Weights of a small image classifier: moe expert_choice, 40.6 epochs.
Rows from block 5 of a small image classifier, named by matrix and row number. Rows with one number within an expert belong to one neuron, the router's apart. Each number is 128 + 24 x the weight over its row's rms, rounded and kept within 0 to 255. All counts start at 0. Numbers have three digits each.
Before each expert's rows are labels from the 100 images, of 14848, where the router gives the expert most weight on average: "strongest on" is what is common among them. Only what is clearly more common there than usual is listed. The data: microscope photos of single blood and bone marrow cells. In brackets: how many of the 100, against the usual share in percent.
# router: router (model.blocks.5.mlp.router.weight, 16x128), inputs 0-127
# gate: expert gate (model.blocks.5.mlp.gate, 16x128x128), inputs 0-127
# up: expert up (model.blocks.5.mlp.up, 16x128x128), inputs 0-127
# down: expert down (model.blocks.5.mlp.down, 16x128x128, transposed), outputs 0-127

# expert 5
strongest on: cell type: lymphocyte (76 vs 15.2)
router.5:088131148110153105149126133114140162148104174142109142156117175087098107130119098126133118108143167154112119137104125087121131154143129124098094093173115155156127142133062136135147138133161149141152119096088091119128127171107177115134103113152140096130123129143159121131166151116162111083080104129160116105089140117158114154089099158153123137119145135109127083134140155151127101133155
gate.0:134140123179114136088103152127147139094168098112127142131143098212114134126107162136114131112118113112164100103133151152095102094109105112137140142159125130118099131149154129105134123136112080142115181163138149116164125099139136124171145149086106115124161095111077133154075104120119145150143137123119171146143139120121169087113134106117130133127122121127132171138110082164128091110128
up.0:117158149123089126161130127132170146093112145121163114101114131154206136143118129169093109137079119104099143126108124184127123083129162144129158113137098140156137122137118103130117149142105111134134157128159127155133095117134137111160139103113143109171141108131150131119124114154171191119116175128120140124084083154142101102079106090110124135102122114144150115129130096152161149136155
down.0:099159158151144151139113172100135122087133166112098121158159156151087127118149101122137172132150091128151139082141127168128118108166099149132121138142143097127141153120126106079107139097140135125135136119106124174120170114098124128124100171132115096106148120149108120168095112139145121098112097116122166105160173153101177089122119151154116147122114154102153120125130136149118121066158
gate.1:147145115149120126123092139127131140137180119141113123111113106149094196149113151127134134119125153140153146106129161124095141130163137128089123120107138144114087145094131091130152045122135132076132118168141139077127086130121123150104157121121147131114131128150132115117126126119097170145127138121138115125170152088078134143166166122130104155108115076157168113149176123107131135079123
up.1:105127144105111114123090098108101137152151118164109121116144110129113161130123148113140111133129156161143144120125139099119160151157115123112141129138144147136086137102141118163148086130144147093145109152146107109123088158114127138096132108149185120087110149156124089099141140094105162177106125117135108110171159101105108185186155159158111121093117094169150097151170146110160150122143
down.1:167155114145122130165159155107110159113130113141098152141158112125147145125145129132087140086116104085172081127167146146138103136110103101149093140110144125131114152139097124169162093115128107156138125106147141165089143100142095106092151143128155110144144089142074107184125147139141167122110125085120116118099128107097099137150141131160116123129102124142121161140122111119132145172190
gate.2:126147134131122139125137121150120124121153154113139115139100123102138118081097110109102135125167147118154078127159114077113144124122110177084107083162128111105138108143116075112087157144143122123119207128097133119120146133166146153122147139116097125184139138110136142172140106133148125119164128143145136136106128106137146161124160105081134094137085138119112144174072115146092143121103
up.2:145114144121117135109126160071103114103132108131114147101171094146111128124163164143126146130113073106130179134117138148138096101081159082165157131119153129155101109155123170130160135090108117146129119128163121173143108104093077089138093157121157090092148100137088134118141129109131125169109117091097152111136137149122151105143111108142134144133155115121150146136158100131146128150165
down.2:140111154121126114153116083153118101140093139099132123173101156120143131139122082061146142121112150133126187109090162147087126131130141103132089110147112137144123092114114175154112136144153152126144111140136112166147072099120140128102123148107121130124111132151182129118147160164116088074096127143116148134102139127149124163115162169156115132121143105151129134126163157090130082120112
gate.3:114135121125140137140129140112135124131125110148135140154164114150114138144167181167138103166120108127115157099115145153143131158144128070124093145157138126134145127125117155126151074146127134049174104096154102119119140160126119110144097091151123109121117093181109123125139104108136153120115095123117106133120174197073112103118096160141116135142119088127145107099140139124174141105141
up.3:128158093127100136118124107159147158148106148156169158111152088118120132149102133150082140137140117096127110151106166147119134135119151082131112185065148148111158148089171149126128099129107161116124093158112163104097154119169101137133143118143078187138136145174120110122134129135120125163164138155122130131145093156113108142135145149156128134126171104151128104087116121116134135141093
down.3:108114149148123131103079151114169126155094149113096102109132120154117161163143167091121084105091084166158120100159152129086092177120123128138134102157155138114089144137098122125139115141093107132146139100170112119142094110130092131113154136108143133144128106113113123159128107109122139112113160060147130140131138126085120098108156142154131160146157138116139158161134162147150126182139
gate.4:111147155137135121091089152125139157125130126149122148142115149121122179145133108104144133117119101108114138172108137106096137116124164097109099102178115141121135118150110105143146116098116117126148127100114116161144096130120120156125104145112141088157115062147121152106120133145140184128118164113191144112106173193071133097098120101131123148133118110093170117172104084136113141132149
up.4:142138143152166132108095145150117163112140110131121120118115160128114155123095116089138144143152149147141133166124123113107121105131141107086108081173109134134110112162112098143126146103127116117131147103127124157143082145102136171146117152114143103135125086139122159118137135137149176133119146121178137116118171141060131089106130091110113132121097117068165120190119076140086140098133
down.4:149153092117136137155149108129133140102094079134159137114150145112152100106149145185132130150153136134111148117155106132179119109126110103144156131107119114162126175126168097155119149109112156121094112164144130141097144148144127162145079075152101123114111148110096121110148122112144118149114087141100123111107136185128106143133126115059149085117153140129127100112142099117123155084166
gate.5:150121136136123162094101157145108127110160093117121119133141118152125154108110168099089165135126136132154117123160125134125108127122109146121124107133110102086073139133165115098132104127118087111115150168150135142151082103148101130141127175073129171135158107121109140163086119077114140167151088140139147150169127132098149133160161099138110121120094113154130140159120082154130131074109
up.5:079113168105160109089117114111084175136134144108151157135159136130126109108101136141130081152118153148112169132090114126184165152124152126113119082134132110180096127153122153142134159124159133076130129112100098184127119136084140132146110137124183127133096093181135106131125146099133091120084137128137136117110136128175134147146109113111116114140122121146167101143120135124142131145152
down.5:153145094120137143152121135139136151136073092169172131128156106124085111109176153134119181120132120101108132134125159131142113132151128118131133148087150130118135132169165139138138159127090139116130100135120151089107158143112097162109160138152115172072142157150102104162147083131133112124108105118092128071152121161115097112120104185152104114145141137124119097142162108098131100110123
gate.6:167137152138102156163108117145158143099130158126112137131114118152137154161115141134114131140103151117149115093146137130119090124124090149143100143140148089100136065140130153121096129170086096118122160107154110121122096128184123107090130145101139137190140138096132165116081102105112117109140139152126147206095128130128158089130161125117173116134118139125141152102117118123142084133155
up.6:068118125072125092094141114121098140131121142081157099116132143130150128071128079106145136102138141128138171126120096118175135098136100168143174140114123123123123129147174089098143130083127133180125162158120131155150127145097134113138138127141143160111135121117081130150119101131121156132114145112145120070122132110147141166160169130128131115134145167150108126165142133075124133117103
down.6:125085138114125127121124170117122164108106142130114122112159135104094112102125102139138142123151162162176128134133144087138094121141159147091109153119164109112085109139108128112108120120127123132172150132095139155097128151141114108132119165127148105139119126136088158172167136096142097121141120111144109129098097133140169166148141096184106102136189118144125122145129204111073105140115
gate.7:161133150139114167159101144118161101093169144100120103125121125146114130112107126119139164167157107090164115110154139116139119074098110122119122151150112131101124116144127113096101123106097067144129143160161150142173125085126087105145117144107134111162164143134131179134085106142113162123139139140100137123156134122092182092105143096111152094150119164099125163142112130123107114109097
up.7:123145136136150136149170100118134100110113154115142145160089185113165131115080112108138119144142112129131114064145118153083118104096116133113111127108115120159161151075102106138124079112137153121147123105108142149147166120148134115112091127155120119176110143139126130112084138168144112101148116172135096118152150123134132108092114151074142078120131164112161146141088135105142113137168
down.7:133104168117090124099106137156087121130140152100151123121122137123173146107128120149099133139154145094143128157118112111156165131125146127096126130123120109126126107142185132100151152143085087131147184100069150145117093121110115138131147174068148175136109138121114178149123071120123193114118126133156090118159098137114126151159129153141139158131126135123114101146129109112158104124131

# expert 15
strongest on: cell type: eosinophil (45 vs 4.2)
router.15:131127105112121162086112114156151148113151154092139133132135077149107151149132146144143134103053099090117119086105142120109124121137155140148115099166119141134115112114138102123106110140078110116121162107138119099197153123135156119174155111100138098155135124150138122101102134117138142096162139126116167161104130126121133080109114097135142157167117136132186156143105133148145087157160
gate.0:147122126152158146127142151100085164119129098093119131141097130152103127158144131095171120102124118221110175130133130160115087124128106101132119146130140157100139123120154152177122109166155114123102102138128108134132127140147189147117122150129129128107100094132125105102106167149129109143144125086144134171112147131133107116163127170144128147172139084153094154103117124108093106154110
up.0:118129154094109106130135150133167111135129178141137095121151132092134131098142143120125121198138120069138106120112125115134161141122147137121127102121149083146111172175096106096166163102111143141135130104145152134118171124111073130119111105164137107114146129114130139147121117090120148099142135129097103086128144100093161134083118097119132090108097163072163139128107115156142147095143
down.0:107098136146146121138112121102143139113171122142102097142106098153100134133098129080144113095099162118113183107131144142095162104147155143077107090157138142098088112156105121146057145115126128153174169108098122160140100149113144122161139143119154106141166128147156118123149159119149097119141144142118138131121144118108128074103127122168106147120064162127134134124093145136114149119117
gate.1:154139119148122108131143122121122165162121151112100114122084112113094121108157122129175146094111162120124117115113165116107109141181120133110137104135108170119118179086129143114126097132187170096108157123129120113129133139117154142128173100135118103071128148139094097089161173157137113093135133110109108081120159086112144117107149113110130146145131175100159161107123117141116085122135
up.1:090100172147104138122098121117142099140142130127134118088130150125151111127137126083121123164165115131145153141141098121162136122099110144122125162124143124115139089192134144147120178136118116175149088148134154159106119144134099135104072164126170144146133112113161152145096101100095152173142144118137149158147109152114125144129140156136108115127130102108074090167082141114095162142100
down.1:110104148101122148117120159138140135129160120121079139098159097161157139152119128109132140069095095120131119132130175156142093093107135158134150131188137157107074149093105106094146158159081118152149161131112158149153125101109146122182142147095128108160129114138107162156138095121162145092125163114132116130129088112097154103104092121134132146142135141151110120148129143160154124141141
gate.2:089116146171086111120095161119134152124141125111120118099111148158120076134101092139111141143185153139127110108126096131162119124138097116098126148129114120117136116141081137123106159116132087120144097173095109162088092142127138164154108154101127120099200130145121157146157089113137149159136141114146135150156128124127149165130169130137097113101162121114083101125118116131077112097111
up.2:151116102089127146135117108134150119067147087124137144204124141175142106129135110125145139070147150114134166149103146177089138096161104122095121129145109139132118120109137108194156127134105084138126152149150097130110096141126111158153096136093104120142140127115140129132136125092132145160185126122126127098131144150126129108129142137148118109105143097159183153130111148156119138125086
down.2:144106115091186127071117180123151133132136158099108159127128141115144116145153127101130129067148144131110119128136094114116168169118126128146094118142165099143113112083088161113093089138144128145128122124110128153095152106150169098128137082168122132156151127107152117135139163128116147088116133147134164116130121105119134146072159127136098123134153125128131159105191164156148138119126
gate.3:092117156159097114096133106140146091158140108151130107052120107123134112170140148102131113186094098109150151109148095112133142122164134132123179110166127139089123122130101118148121134169126140152112106142155138133152112142114168121128143121155143080087141104097162116103104131143144184162123176089108145133145130123107088119100139132125137149124093114106116128137116117174139161147144
up.3:139138163123128099148109132065106146099107116105122125166147143083129096082168083155132152097126151156097122129100136128153091083120135121101131147113131118142087183152083127112115149099146146146121147140119112168122131117129142109103108149145143140081173130098106115156165123103140077103137092122114129086119116159147149159140155122128111082150149172121111131132123144121115097122119
down.3:119117080113157148129098131145118098140072125092131171140137173108148152147145115096144112107120097122080146110156121139133162126111152140152072139104132092188132124134140131089113069105127125112161112130107115127136123112102101123102190093124135127154093149133155151169143110137134074123110136138101135125152121157136171117140131149125132134154121142131148160132191112107140118128154
gate.4:073065189138127093129122142099102165133111129101113107133145151130081115117140096100180082124115116164147138170110114108139137117087121122106115149139150143159108159157130150123122133101172163149089133146111131160142149177161101134088117172143112129096130114136134126124104134112128114138128132096189137114127153109105135140143133125128122100151099165122108116153098126103112135146096
up.4:115157124150131108149080084120161113180116107161179125120077142086136120142088128130114151131092143123105161134103110158099132108175136122096132109107094157122154103118130135109142140144128130088144071134155141104110096174122125140117163081162159129136159141126121145113126094149099174112133167149116126146153109172155099125119146134126096136130157121125138106137107104160132098112099
down.4:126175150122097105109153147114140112087089118125121087113164148115159122129139121188164121160154133138171130099125115131164125118099118148153140114078119115150156109150102160166158164132100097121164140136106124140150144132119101124112105147149163083200144102141123128117175128121150116125124121132136097139139110134084123152114105123112128127159168114104105111133097111167087171124125
gate.5:116129137120131134108127147174137156140124156093098123121152114132116160112116112151115126124111153124127099104111107086094156197132067138137103100125146133117078144096110165098171103126094135136155145127089102166126120115140145156150147134126160147167118132135110146137105146076166128146087134073136124131140107120149163140139113123177108169120154101129156112143134113154087114163156
up.5:139124180104140126127136174112178103133156159116087112154149124121112132121127133135082128126160126130120119115081116089140146122106107163131110132132186085114118114120092139087119128119118169095181147104106123152095160116107129131109110146136123092116116117092139120123137168117171081102130104104103139121108146127112148105118133124149144125089143118134149176139125214153107122145138
down.5:119131092136113161163146169144140155122089132115113105096148120121156107122104145122143141130153095094132151176112132125166104139110111126100123118120098112160139120155091134113164170122081143119155102177088153120102124143144083166163087114115135110100150137129128121134195138156123120103159146104126118128126109130117137134109154112166058105156167119082104108112127136128138152136154
gate.6:129113122106094123133108115116123160149092137078137116046140118109155157116120130156142128106091088126161124078135126149150098144109148132114152120074086154139114150138149120105152131143115134084133143142143137145142123132142110171142135100129153102131118148091061159125129099096111152113132205138135117161166111129112146135143128112131140142131143141142142097119153140065149123142149
up.6:099152139164119132118129160142157091122151118169091126134080173120109083151123110114130121162152192147131132174125130111102150132155080108119090135164153123121163117113107175136083168132169144148137079121117113130094128118131153113111105147138117164098145090137147091154120143168130114145142103123129119111123138135114128099109137151140131128094150127112087124107109097164112153106087
down.6:145188187135114103117159139149141147116161150104105105079143096094146170127125181156099148180112157091152092099097106112116119134137085138141155099139117101075123168101100117112135146139130169139124150123113101125101130126142102147120119126109145099169090118095102163078125111145138134104165114107127133136103115115109134111139133091108150124116137158133145131141118124166122144123142
gate.7:141123127164091102160132157108147152152109129131141102079118169107129062121106116123141165161138138167144140144140108132134078121137134120099138118099089157151121131113091163087141127145133107152155109161129129149120094129146118157135063149145137109090170131123088112082137108149143114113147159100102112147141124136100149168115154089138105126096174142118126137104113150149099142139095
up.7:083094150101112092100115086170127175116142114117135127126149075130116143142120101124122074096111085110142160132134164116166149131128127114104155085160112159115089151156108093177139155130118098137156157144127148153153126133135150136148146132129185127142138117136130156165126151099140156160105135109167130109117151148132138178122108125160129147172105094149114104158136127102121141152147
down.7:112091137090139129120160160126167162132150142125136164128166123059140118104139137150112103118156134123084093124149099087165096130127093152147141099123109144139144131194120162153097121099118130122150131105108109120120089139145146063126114087146162149117105147129120122183165150076149123126134132142143113126148111144125146142085124128170120100123171149121117112143135151153121112152130

# expert 8
strongest on: cell type: segmented neutrophil (72 vs 20); smear: peripheral blood (38 vs 16.2)
router.8:113139119108142163125109151128111110108160103135153113100151071149153111139164174130141123152169100128147152153119179115144093093088149144115146138152138121107159111138147131152125161139080113127151129095153163085134148103097092127143137106116144107068136103121101124134156108138130149149164119115125138112139124173151112074113138121119123100155097124121079165146143087133150095105108
gate.1:107130117156128113111150131130143110116128143117170129153138149100109105127091120122108147139095150142112104142153087139142149116132121143101123120085118117147113166092104047091119081130151146116103119145143148128101135174101137148092162139140165166132155144131153132126065095095176091118145120156098157109177141133150148125115180144126125130117141157153169151146144138135118121102103
up.1:090121114128157145136129147135121119125152114162160144147151104116108099111140136124109126158140110125096123162144106156153157108121149141133121120127164083133150112135157094166114132125118125119158106109151119080074144185087127141108154110149146160116112153160163110135140107087147095152122083139091127089159160176139102122147135172107142095099098131159135117154158134094125094085104
down.1:158080116150139080126147105137142143143136131180128138104109132109125138162113155114151121112122139121144163116133147109155133121148106087099125097085124140139092133080091122151158120107127146127127123163126151132127064112152099125155114119116147131130159139135137153107099121139113161131092150108160124109183113114102124169124144064148087156126136088116137122151148085155114195137156
gate.2:129090162126087095100132131127155126107144163103114087121106159133123135147090114143119126106117163154167142093135111162093167105168113127123162108112090139109082162128106092120097105121145100160104175161138128162129137147179185127147117145123148108134153150140158120099129111141150092106132163121139146112106113086109155170105108131131107145089140156152124104110118154125114139101115
up.2:126103112136171140129150103084101119104129108089126116147078152108127106093112122073170173141102105154110159145142122133114116092168128111097129105150146181112138134135105126140061144125148141117183117126128127154122128133091119109111149161133146146079118099156159118129125200151079153122134144109108142145154163115132139105138113161137127128152082108118116149132110136121137129105127
down.2:141113127101103152165113116131113146087100115118125136192137098145135133088114111142140124122115140108148125131155123150114110157093116084145122159117151110148130096155164108116142137097112104159162143161128098117165127127161132115132086167101114143130166159181137144116158113103108149143092110130141108160106130156144138181187125128157151118077123101131173090118100124092142143111156
gate.3:132145104148141148138111132109131101118117119126099124120116173090157132120161096122140123135143157131132112109135145071082111089131147168091129123138160119112130103096107158102103131102149137114128121150079096156084114143127126161064103153132165106135132153128123134144163128144154127106058126109139106096148125135151150159137169127138166119136149136138117141203137159117098088137109
up.3:123117134123098115090114148129121137142144153105109123099108112139093150145103145125093157095110117134139101097100131127150135164118137123145112126114089122111095164109107113104178114146147136127111141155187102128115118118142111091142147125099132108127161125112119123118103146123149160156134140085162188167128103108140165168146105089147082132149165117092174135108127100173158141192144
down.3:093082140095138100182134095099120128118110103115101118121150089152119128136235169140120144088139087144129136127134135095118102104130115136117173115154140133119147148164096118134081149108138162130147159139066144150118141178158112134147099124098108120113135139115162137122162168136121121146137134105140147162115131156106131120140133130153109101141129146136112130093130122098113118133160
gate.4:139131133162138124137152150141124124129133117124125126137125151130125117098110118128120144146133141127123113171163132145160145128102100150101115148104112111116109210096102119103164105120134124155118131134176122108116134102110117157101181119154138178098136140123080157163056088119152122108142093119123125108156137109154149092110161110114148109131124176095156162119165084173098127106109
up.4:152065155117105119157122095090159122107156153130104095127108145124121132110098116090156168132121112145160118117120120168090154107130113144141133139153127130141109090178131140167087156079150081111130136117114123148134130148138131128097083176116135100124129124135158124092131165140106157120117148105137135174118113129105163126124095136144122157068108118096105116120087171095138159108131
down.4:134137136172145118096112105116083118131103112097111108100092170113134129123157070140119116111124123153111116103148108156133142103142158168127088169135140134138156134159146145114091128124147101110132141090128108191145157169109153129107130156155163118119134079128088129169122154183149121136115152154124127131124172164129133101148126157086145128123106109129127094152141106066117107120124
gate.5:111128151112099124128130107136125103120123097177142148101151133142161129144175126159123075137173114133126128085108138110149149126102145128138163137154130103102150127132130159159117159126147128125095134148137157131168164100128128097127088114158110108105125138086116115133164095131100156110109112167101099087128106160134105158114143127104165088111171170159106106127170151083159148131080
up.5:126132151099100123113121164143156114111111124147128103097123123132144149129159114132093100127152135156147117092107127101102164103121164179123145110148139095120128124144139167160056165114115099131101154101132129131157146144140147120144105131145137100133117147099134117129159113128125117123127127158117130083067105168128114121107127118113184124101211173136120147105155142109126137104067
down.5:161100093127086162166121127149109121132122087147128165162162108170158110123125142129129145106120138077149126156191113144106114156095099091180136162110150098134127121119139149146179120116136091150114106138141136080122113098179143115117103108145137144119140131147124092161104108097096186144106112127145080107134106135127118141134120144149126147124126116112092128116087118145119170142142
gate.6:152129135116122104119176135156159127137078152167142118085094165116140132150163157137106119139176112131131094113125078072157117161082084152111098117110132126128157130148115152151142106129108149126088105116139130149134136121181111134114144127107123151115089174077143170085120114113095108133122162154131150163115133127115121127119166116104126120111157174123137148108165134098138146116121
up.6:152120112162163111113101126140086183142149160076102109154109120106129098139086130126152120124102162145133145141145165153118123141118152084111076136094108140109130137125148131105129152138139144155115146127126111144120111143161123133147152122101138146115146088166130089150102151154159076118185128105145154146099090135153154126151123129157133141137128098092111130105098106182119072136158
down.6:108158183184145090088127129157140102141124141114107108082087182090095140132128138124105104133142137151114138118118127115126148141147158134111107104114115110095157104101098081112107118123145131098114125120100089155140085145103151153124173150117154154137130100118142152139124118147126119120121155146147178178130136095134135146139146129099110126144101127099150144188153088126154136133071
gate.7:160148130106128145116145100145189098071129123134142115144119163127142145119157149136122099107158133105169090099098117098102144104122144157108161124133123130167139113090130157158109131136114128140095140147117163118193141151133152123143090125134166117088143177099111111099136097131135152126087130145134096057141135115136118141068126108111116128096147155121115174165118130119113124119120
up.7:159170113100138149134143087153154095092137106149147149143126138141165117144153147149109088126167105108137076108083134100114137105119174181129151124164141133172162105088151165159088152139123116113128112108128153105165145113111128134147100108125133105115121160101109112105157093115141131148090115166134084074145132137156105133097118106098144120089139144138113163143143137110131123123111
down.7:147100115111099135141166103154126165147115123190165158148164112161145103133135131144158150085121114101146137114100116144143131147133092109156146140087100125165122125147145153138142109097133107137084130136154137104134110132139165096105094092180140149125157147146135085133089124100101152112117133120135059108157108147113075145100110147148119141113128160144103126091080116120136152137132
gate.8:116102113109117106125134097126137105138160140136126128103090146102114138160137106091168153121114119154116173155116109127134167086133144127085143169108109151153147103092092122124151104139159140162153108127093141146131088157113153125093141151082146123134141111155197161113130146114119120123063140115151150104143152100095133150121144108161115153170125090129136079152095109150134149140141
up.8:158133151188117102122119151132151167100110139117124098135137130165120100087083131154118128129114162145171118121158145132118091145138108104144120135132122096071094121145113114097113153105152095135104166169153109108114123101123110133167124120159096151156165171107087103142090107158145141090171159115119140155110100115115172113121153124102159133102125162109132147083137120115126104116113
down.8:112142138130149176093124144162158112142116115077118115127124100120131157078097128159131146123088147126140120135113146111109133121144137112098105166171123133120116141087182165072120120128120193127145120177077142118099152129146135158158161097116088174109118148126138130095107147176150126143153122117126114107147130126128160131119155113129154118134164100150126124115162134120119084114080

# expert 1
strongest on: cell type: artefact (65 vs 9.8)
router.1:087126114114107146105123120132127118074094132065163095121155117135136127090118137162152125136123112093164138087173123120122078101111096119107175113128098166134136123172149103117115122097108107142096166154172159118174125136168149115103125119136161148143159130112119117153120110098117175139125144119137142154145142131144142150110107134080090109109100149114130158170107118123160121116155
gate.1:126153124188119132113088126168148119140142099108149118108137063102132140139128118142112112162129121116158100115144077108119132150108153100091112127100134149096159117118115188156098161207134107104156078148114137117123112170146125138147146115106136143107140115096096139163107094125114141141145139141146135141129135146138123147142140095096148130166163097106107126107095100180131108134122
up.1:097123083179129150114130137167122162138125096135127150097156106147136132116142177099138142137134109107145094119082135098170120152122106074134108096176122148108135137161130143138167138111103131168102163114124129088109113092101122154156144126100111156093113114152119147152162139129093163126127148062123130149113154108141129155132108140110095135168105122116102132137152092099151132130172
down.1:128101093156128129142132159065131100130134149166141128122142151097121148138115119184136095134087118143114075116160108173132123116152128128152166118154117125090121149114117087088124071175159161136121114143124141103112116154155127078082162089162087104126122143100143158093115113107133115137130102120115137122129127105109121138149148129136144122120113120185148115119132169165163100133121
gate.2:078109142168115079120145125104117132121139160109105128135140166126125080122146118160160100143110120121146100116133095101122126115156068090110149137139116142113113165123066134112095163134178151159098153152110151180073150149125147104130121136124122110101168132112169140112109126135143118127081137104139129162158112097120137159089145144130092144112111175137128125099122153149122134141127
up.2:159154118127139150084107159144113103113144134106107104138147151131123169105102084097124139174126136127135119130130094096092157127114106133161120136101163111102121140101125152100128104140145139121103139127105128182086115140132135148086137164121151135114100113092130137135066165081121082187125086127152159108158162107134132143154167108124133108126128109131164172129125137174124159132105
down.2:078149150148138107107128175092183139127092139132152125109136113137089118122121159097122201112129141115125165122146121109121127088154148130107136095098099117146093133152110136121138113116118146098129130134160134144110142154137107166121159156136144097122163152145153126084120133128160071124140139106117148123098141161079141115119179105153085156155161152104153147127111133142108132073125
gate.3:123139066134151143150144128075123103140137142088123089128142158104104096091132092143130117151128140154110082125171067103145117120137133159118132134124151125096103173134115099106114115128189157134126133108144154094115152118144117101137150105143107098084138122079166130149172126152143122116169106136081135143151168139131124113136117122104163118158097158105136143093135148139146124116151
up.3:109129173134113091092106114184122166143155098134135153112088106150138141165121156104134130101152123106117137143091169128131136119133093098154109130153098132156153078110128156157129125126115081126105113164086111164136090118126148152120112161104164154133114126173106145136069138132112129153093136129173124102107096088111133162117153132155090141111157106130128117153133098138103126138103
down.3:118120111125114158131097125143128143121117144121144142159159089188160126111136140126141165151117148102177079116147113122097091155152105108146145091139112154122086161161133112118142134132111115181118127148177134047145148112165124101176122095143144089123148118131105119121109131107096133129138130076133110101136080131123122158154143124133138126145105133115093143100100129142120080120159
gate.4:097110168180148104096159117122126125117138130095123101130074170137122067149090098115151130159119128160126160142152100138129139113158096149122107105112114141112132137100095132132074139168161116137134122125130091160129101148096146109126108143131149102132131067126128122100076162145154084141156136137127140140122168128123138108128152157097166140138110123104119142093098111157104112127081
up.4:105123155149168139133155115135115114099099135097137105148104162128153077097083106133116112179148134183119142116112104137135144133124083169134122103076114110115147099121142146163078121156171118112141107107137073166132108171102145110136081141137162160163112086150123108106082147108137115141150135151128121143114131130150127106139142127101146084112128122106124162120106134144145151160118
down.4:146138113130111124163145127140112132102148094163122111116140163104102086113110135105148138193139140154174164134132086127149128176101120098116129117122135131136138147138083110140150162086126101169165116154136103124137106136096094180141079145124177139133122134126110128136191134120116115154098099097134120110136153098123139175146107116116102113122110105077114112141132132102093171114116
gate.5:165078126138060120121124141135128155157109142128116117110139114162134163108082161115123182170133140133174093121106159134066138147122112114174125142123123122123091134103130140083133120113113125119090155133149107133120145066140124147103118125125120119162126164142128117088100175131156123153116133101091139138120116108119167133130178102178148171091136142157124136128116146118120147134133
up.5:164070112127072129127146136124128135124103121120108097142141104149149147115101159122122186130132146117176100096112169122060105150111085112156130148097130117125124140083144140101132110119108136107107147130166096131117130071147139141090099128128137144163115144131137086108095170100156129130122150092116122136124138100104146141143162146167121131081128118167139172129101129114119167137131
down.5:115150156080135145145122137104148112111116107109147164137150134119184161153147100153126115149089112099093131125104143158147145137101151132159119123173162086139156117120104171127118144153122145097148112099090092150081138111107117122116142110118088100134106104140135137107164116174126113088100099137138144134109128170167121095113104160115152119157156136164113106119164170115157093112098
gate.6:159136125130124142153128148091158134112113135143113123140117143155131099137147136144162114151129135094125111136172112126142124104160093111140140143094117097088142140121085161132091172118171128139103122137100151160098164127162167105104086121129077097116167104084131114135138129132122102117172125127149140151103095124110117123086146141127095134164144169094083154073099167171116146117119
up.6:138154132131132114154136088138103145110110168096112101134100185094150093142124118146142133122139164111134117119155135162141104121148113136084116110107076108135199167093140083165127117121103106121120133146123127130148078136124183162154109093148142144120106115092100102123128113126147160086150173149153138099115151144143156142116144113104113104109133159113086129158128128103113104091134
down.6:133164164146142122125116162144109119157128129146129157077134150119142100146122111152115071156116135139062110140110121118177164142093151160133106134149102116139130132126138137092090141131114125104123125113111154150112145116122165129158103123182119139114090099101106116131160086128186113092162096181139125111127112130172124135081125125078113122123164135123129129119169147160136105116098
gate.7:112122118108106104158119086139122191130131169130165163143143094111142134129126147171147114109118114101141164140089168158124090127147146100102118120115090139174147149088124102119147109104110127094116127163130155131130131127145160152140115139139104129131170155139107095109122114120158151089119163127129103142129094162142129158079118133165072116095117176159126098158090147109140106107148
up.7:106124092099151151137130112149124158123106162116147138155169107136127123102109161166152117131126109110138131104090152146111099138123126114102146104146097158178136166092142095118158118098111160111114142142134158108158151120158170137135126102155111133134161161143105066130141132107156150096129130087124105149130127133142140127093101141127085086091099184138158136173074133103151117127146
down.7:100113139131116140126117130120130177143112172088160113157147121140139095102117105149185124119111153118149103168137117131155096163129139122152151126138111172128127134143161118129137126103107122169103118185127120087130107125166160095166100076116101119133175128191140096094144129149107114128147138130146119146114100103151142123129120153122086119162084160134083118087131125133138085139138
gate.8:111118090134150138171132137091121107115117152119120097150130152113129107098130073137137131158107154154140091139181088114122119102132158185136140130142159118086109151166114084112111126146164145126129167099147132103110168137125132125120132101129114110085145109046148134128183136135125125130150104108094143113148161143141144083143137122090153098140093145117132165120106160147124138104132
up.8:114117073131149142155128146098119121124103125109117125143139159124136093112117082131144105135117143181121107120117077121111139120146129156107136131134131137130125182140134110082126113135179160093115131135140140114129146135121135121146155082166088124105121142078145115137184136129137108093152139132091142156153140186172131089149122118113134114137102158132134145072147164098167093077141
down.8:131129140121139098112158123126134136108137107125128117085100162081091125126116095132122110101130103147091151128088139156164162105094134166108106157093154098143170113115111130136090121125155132098123126100084131203111151131093089141082167169100126173154126112131145151148156128144159115121110139171107147166117157121129121120101105141130118083123135137130146113156157112111120166147122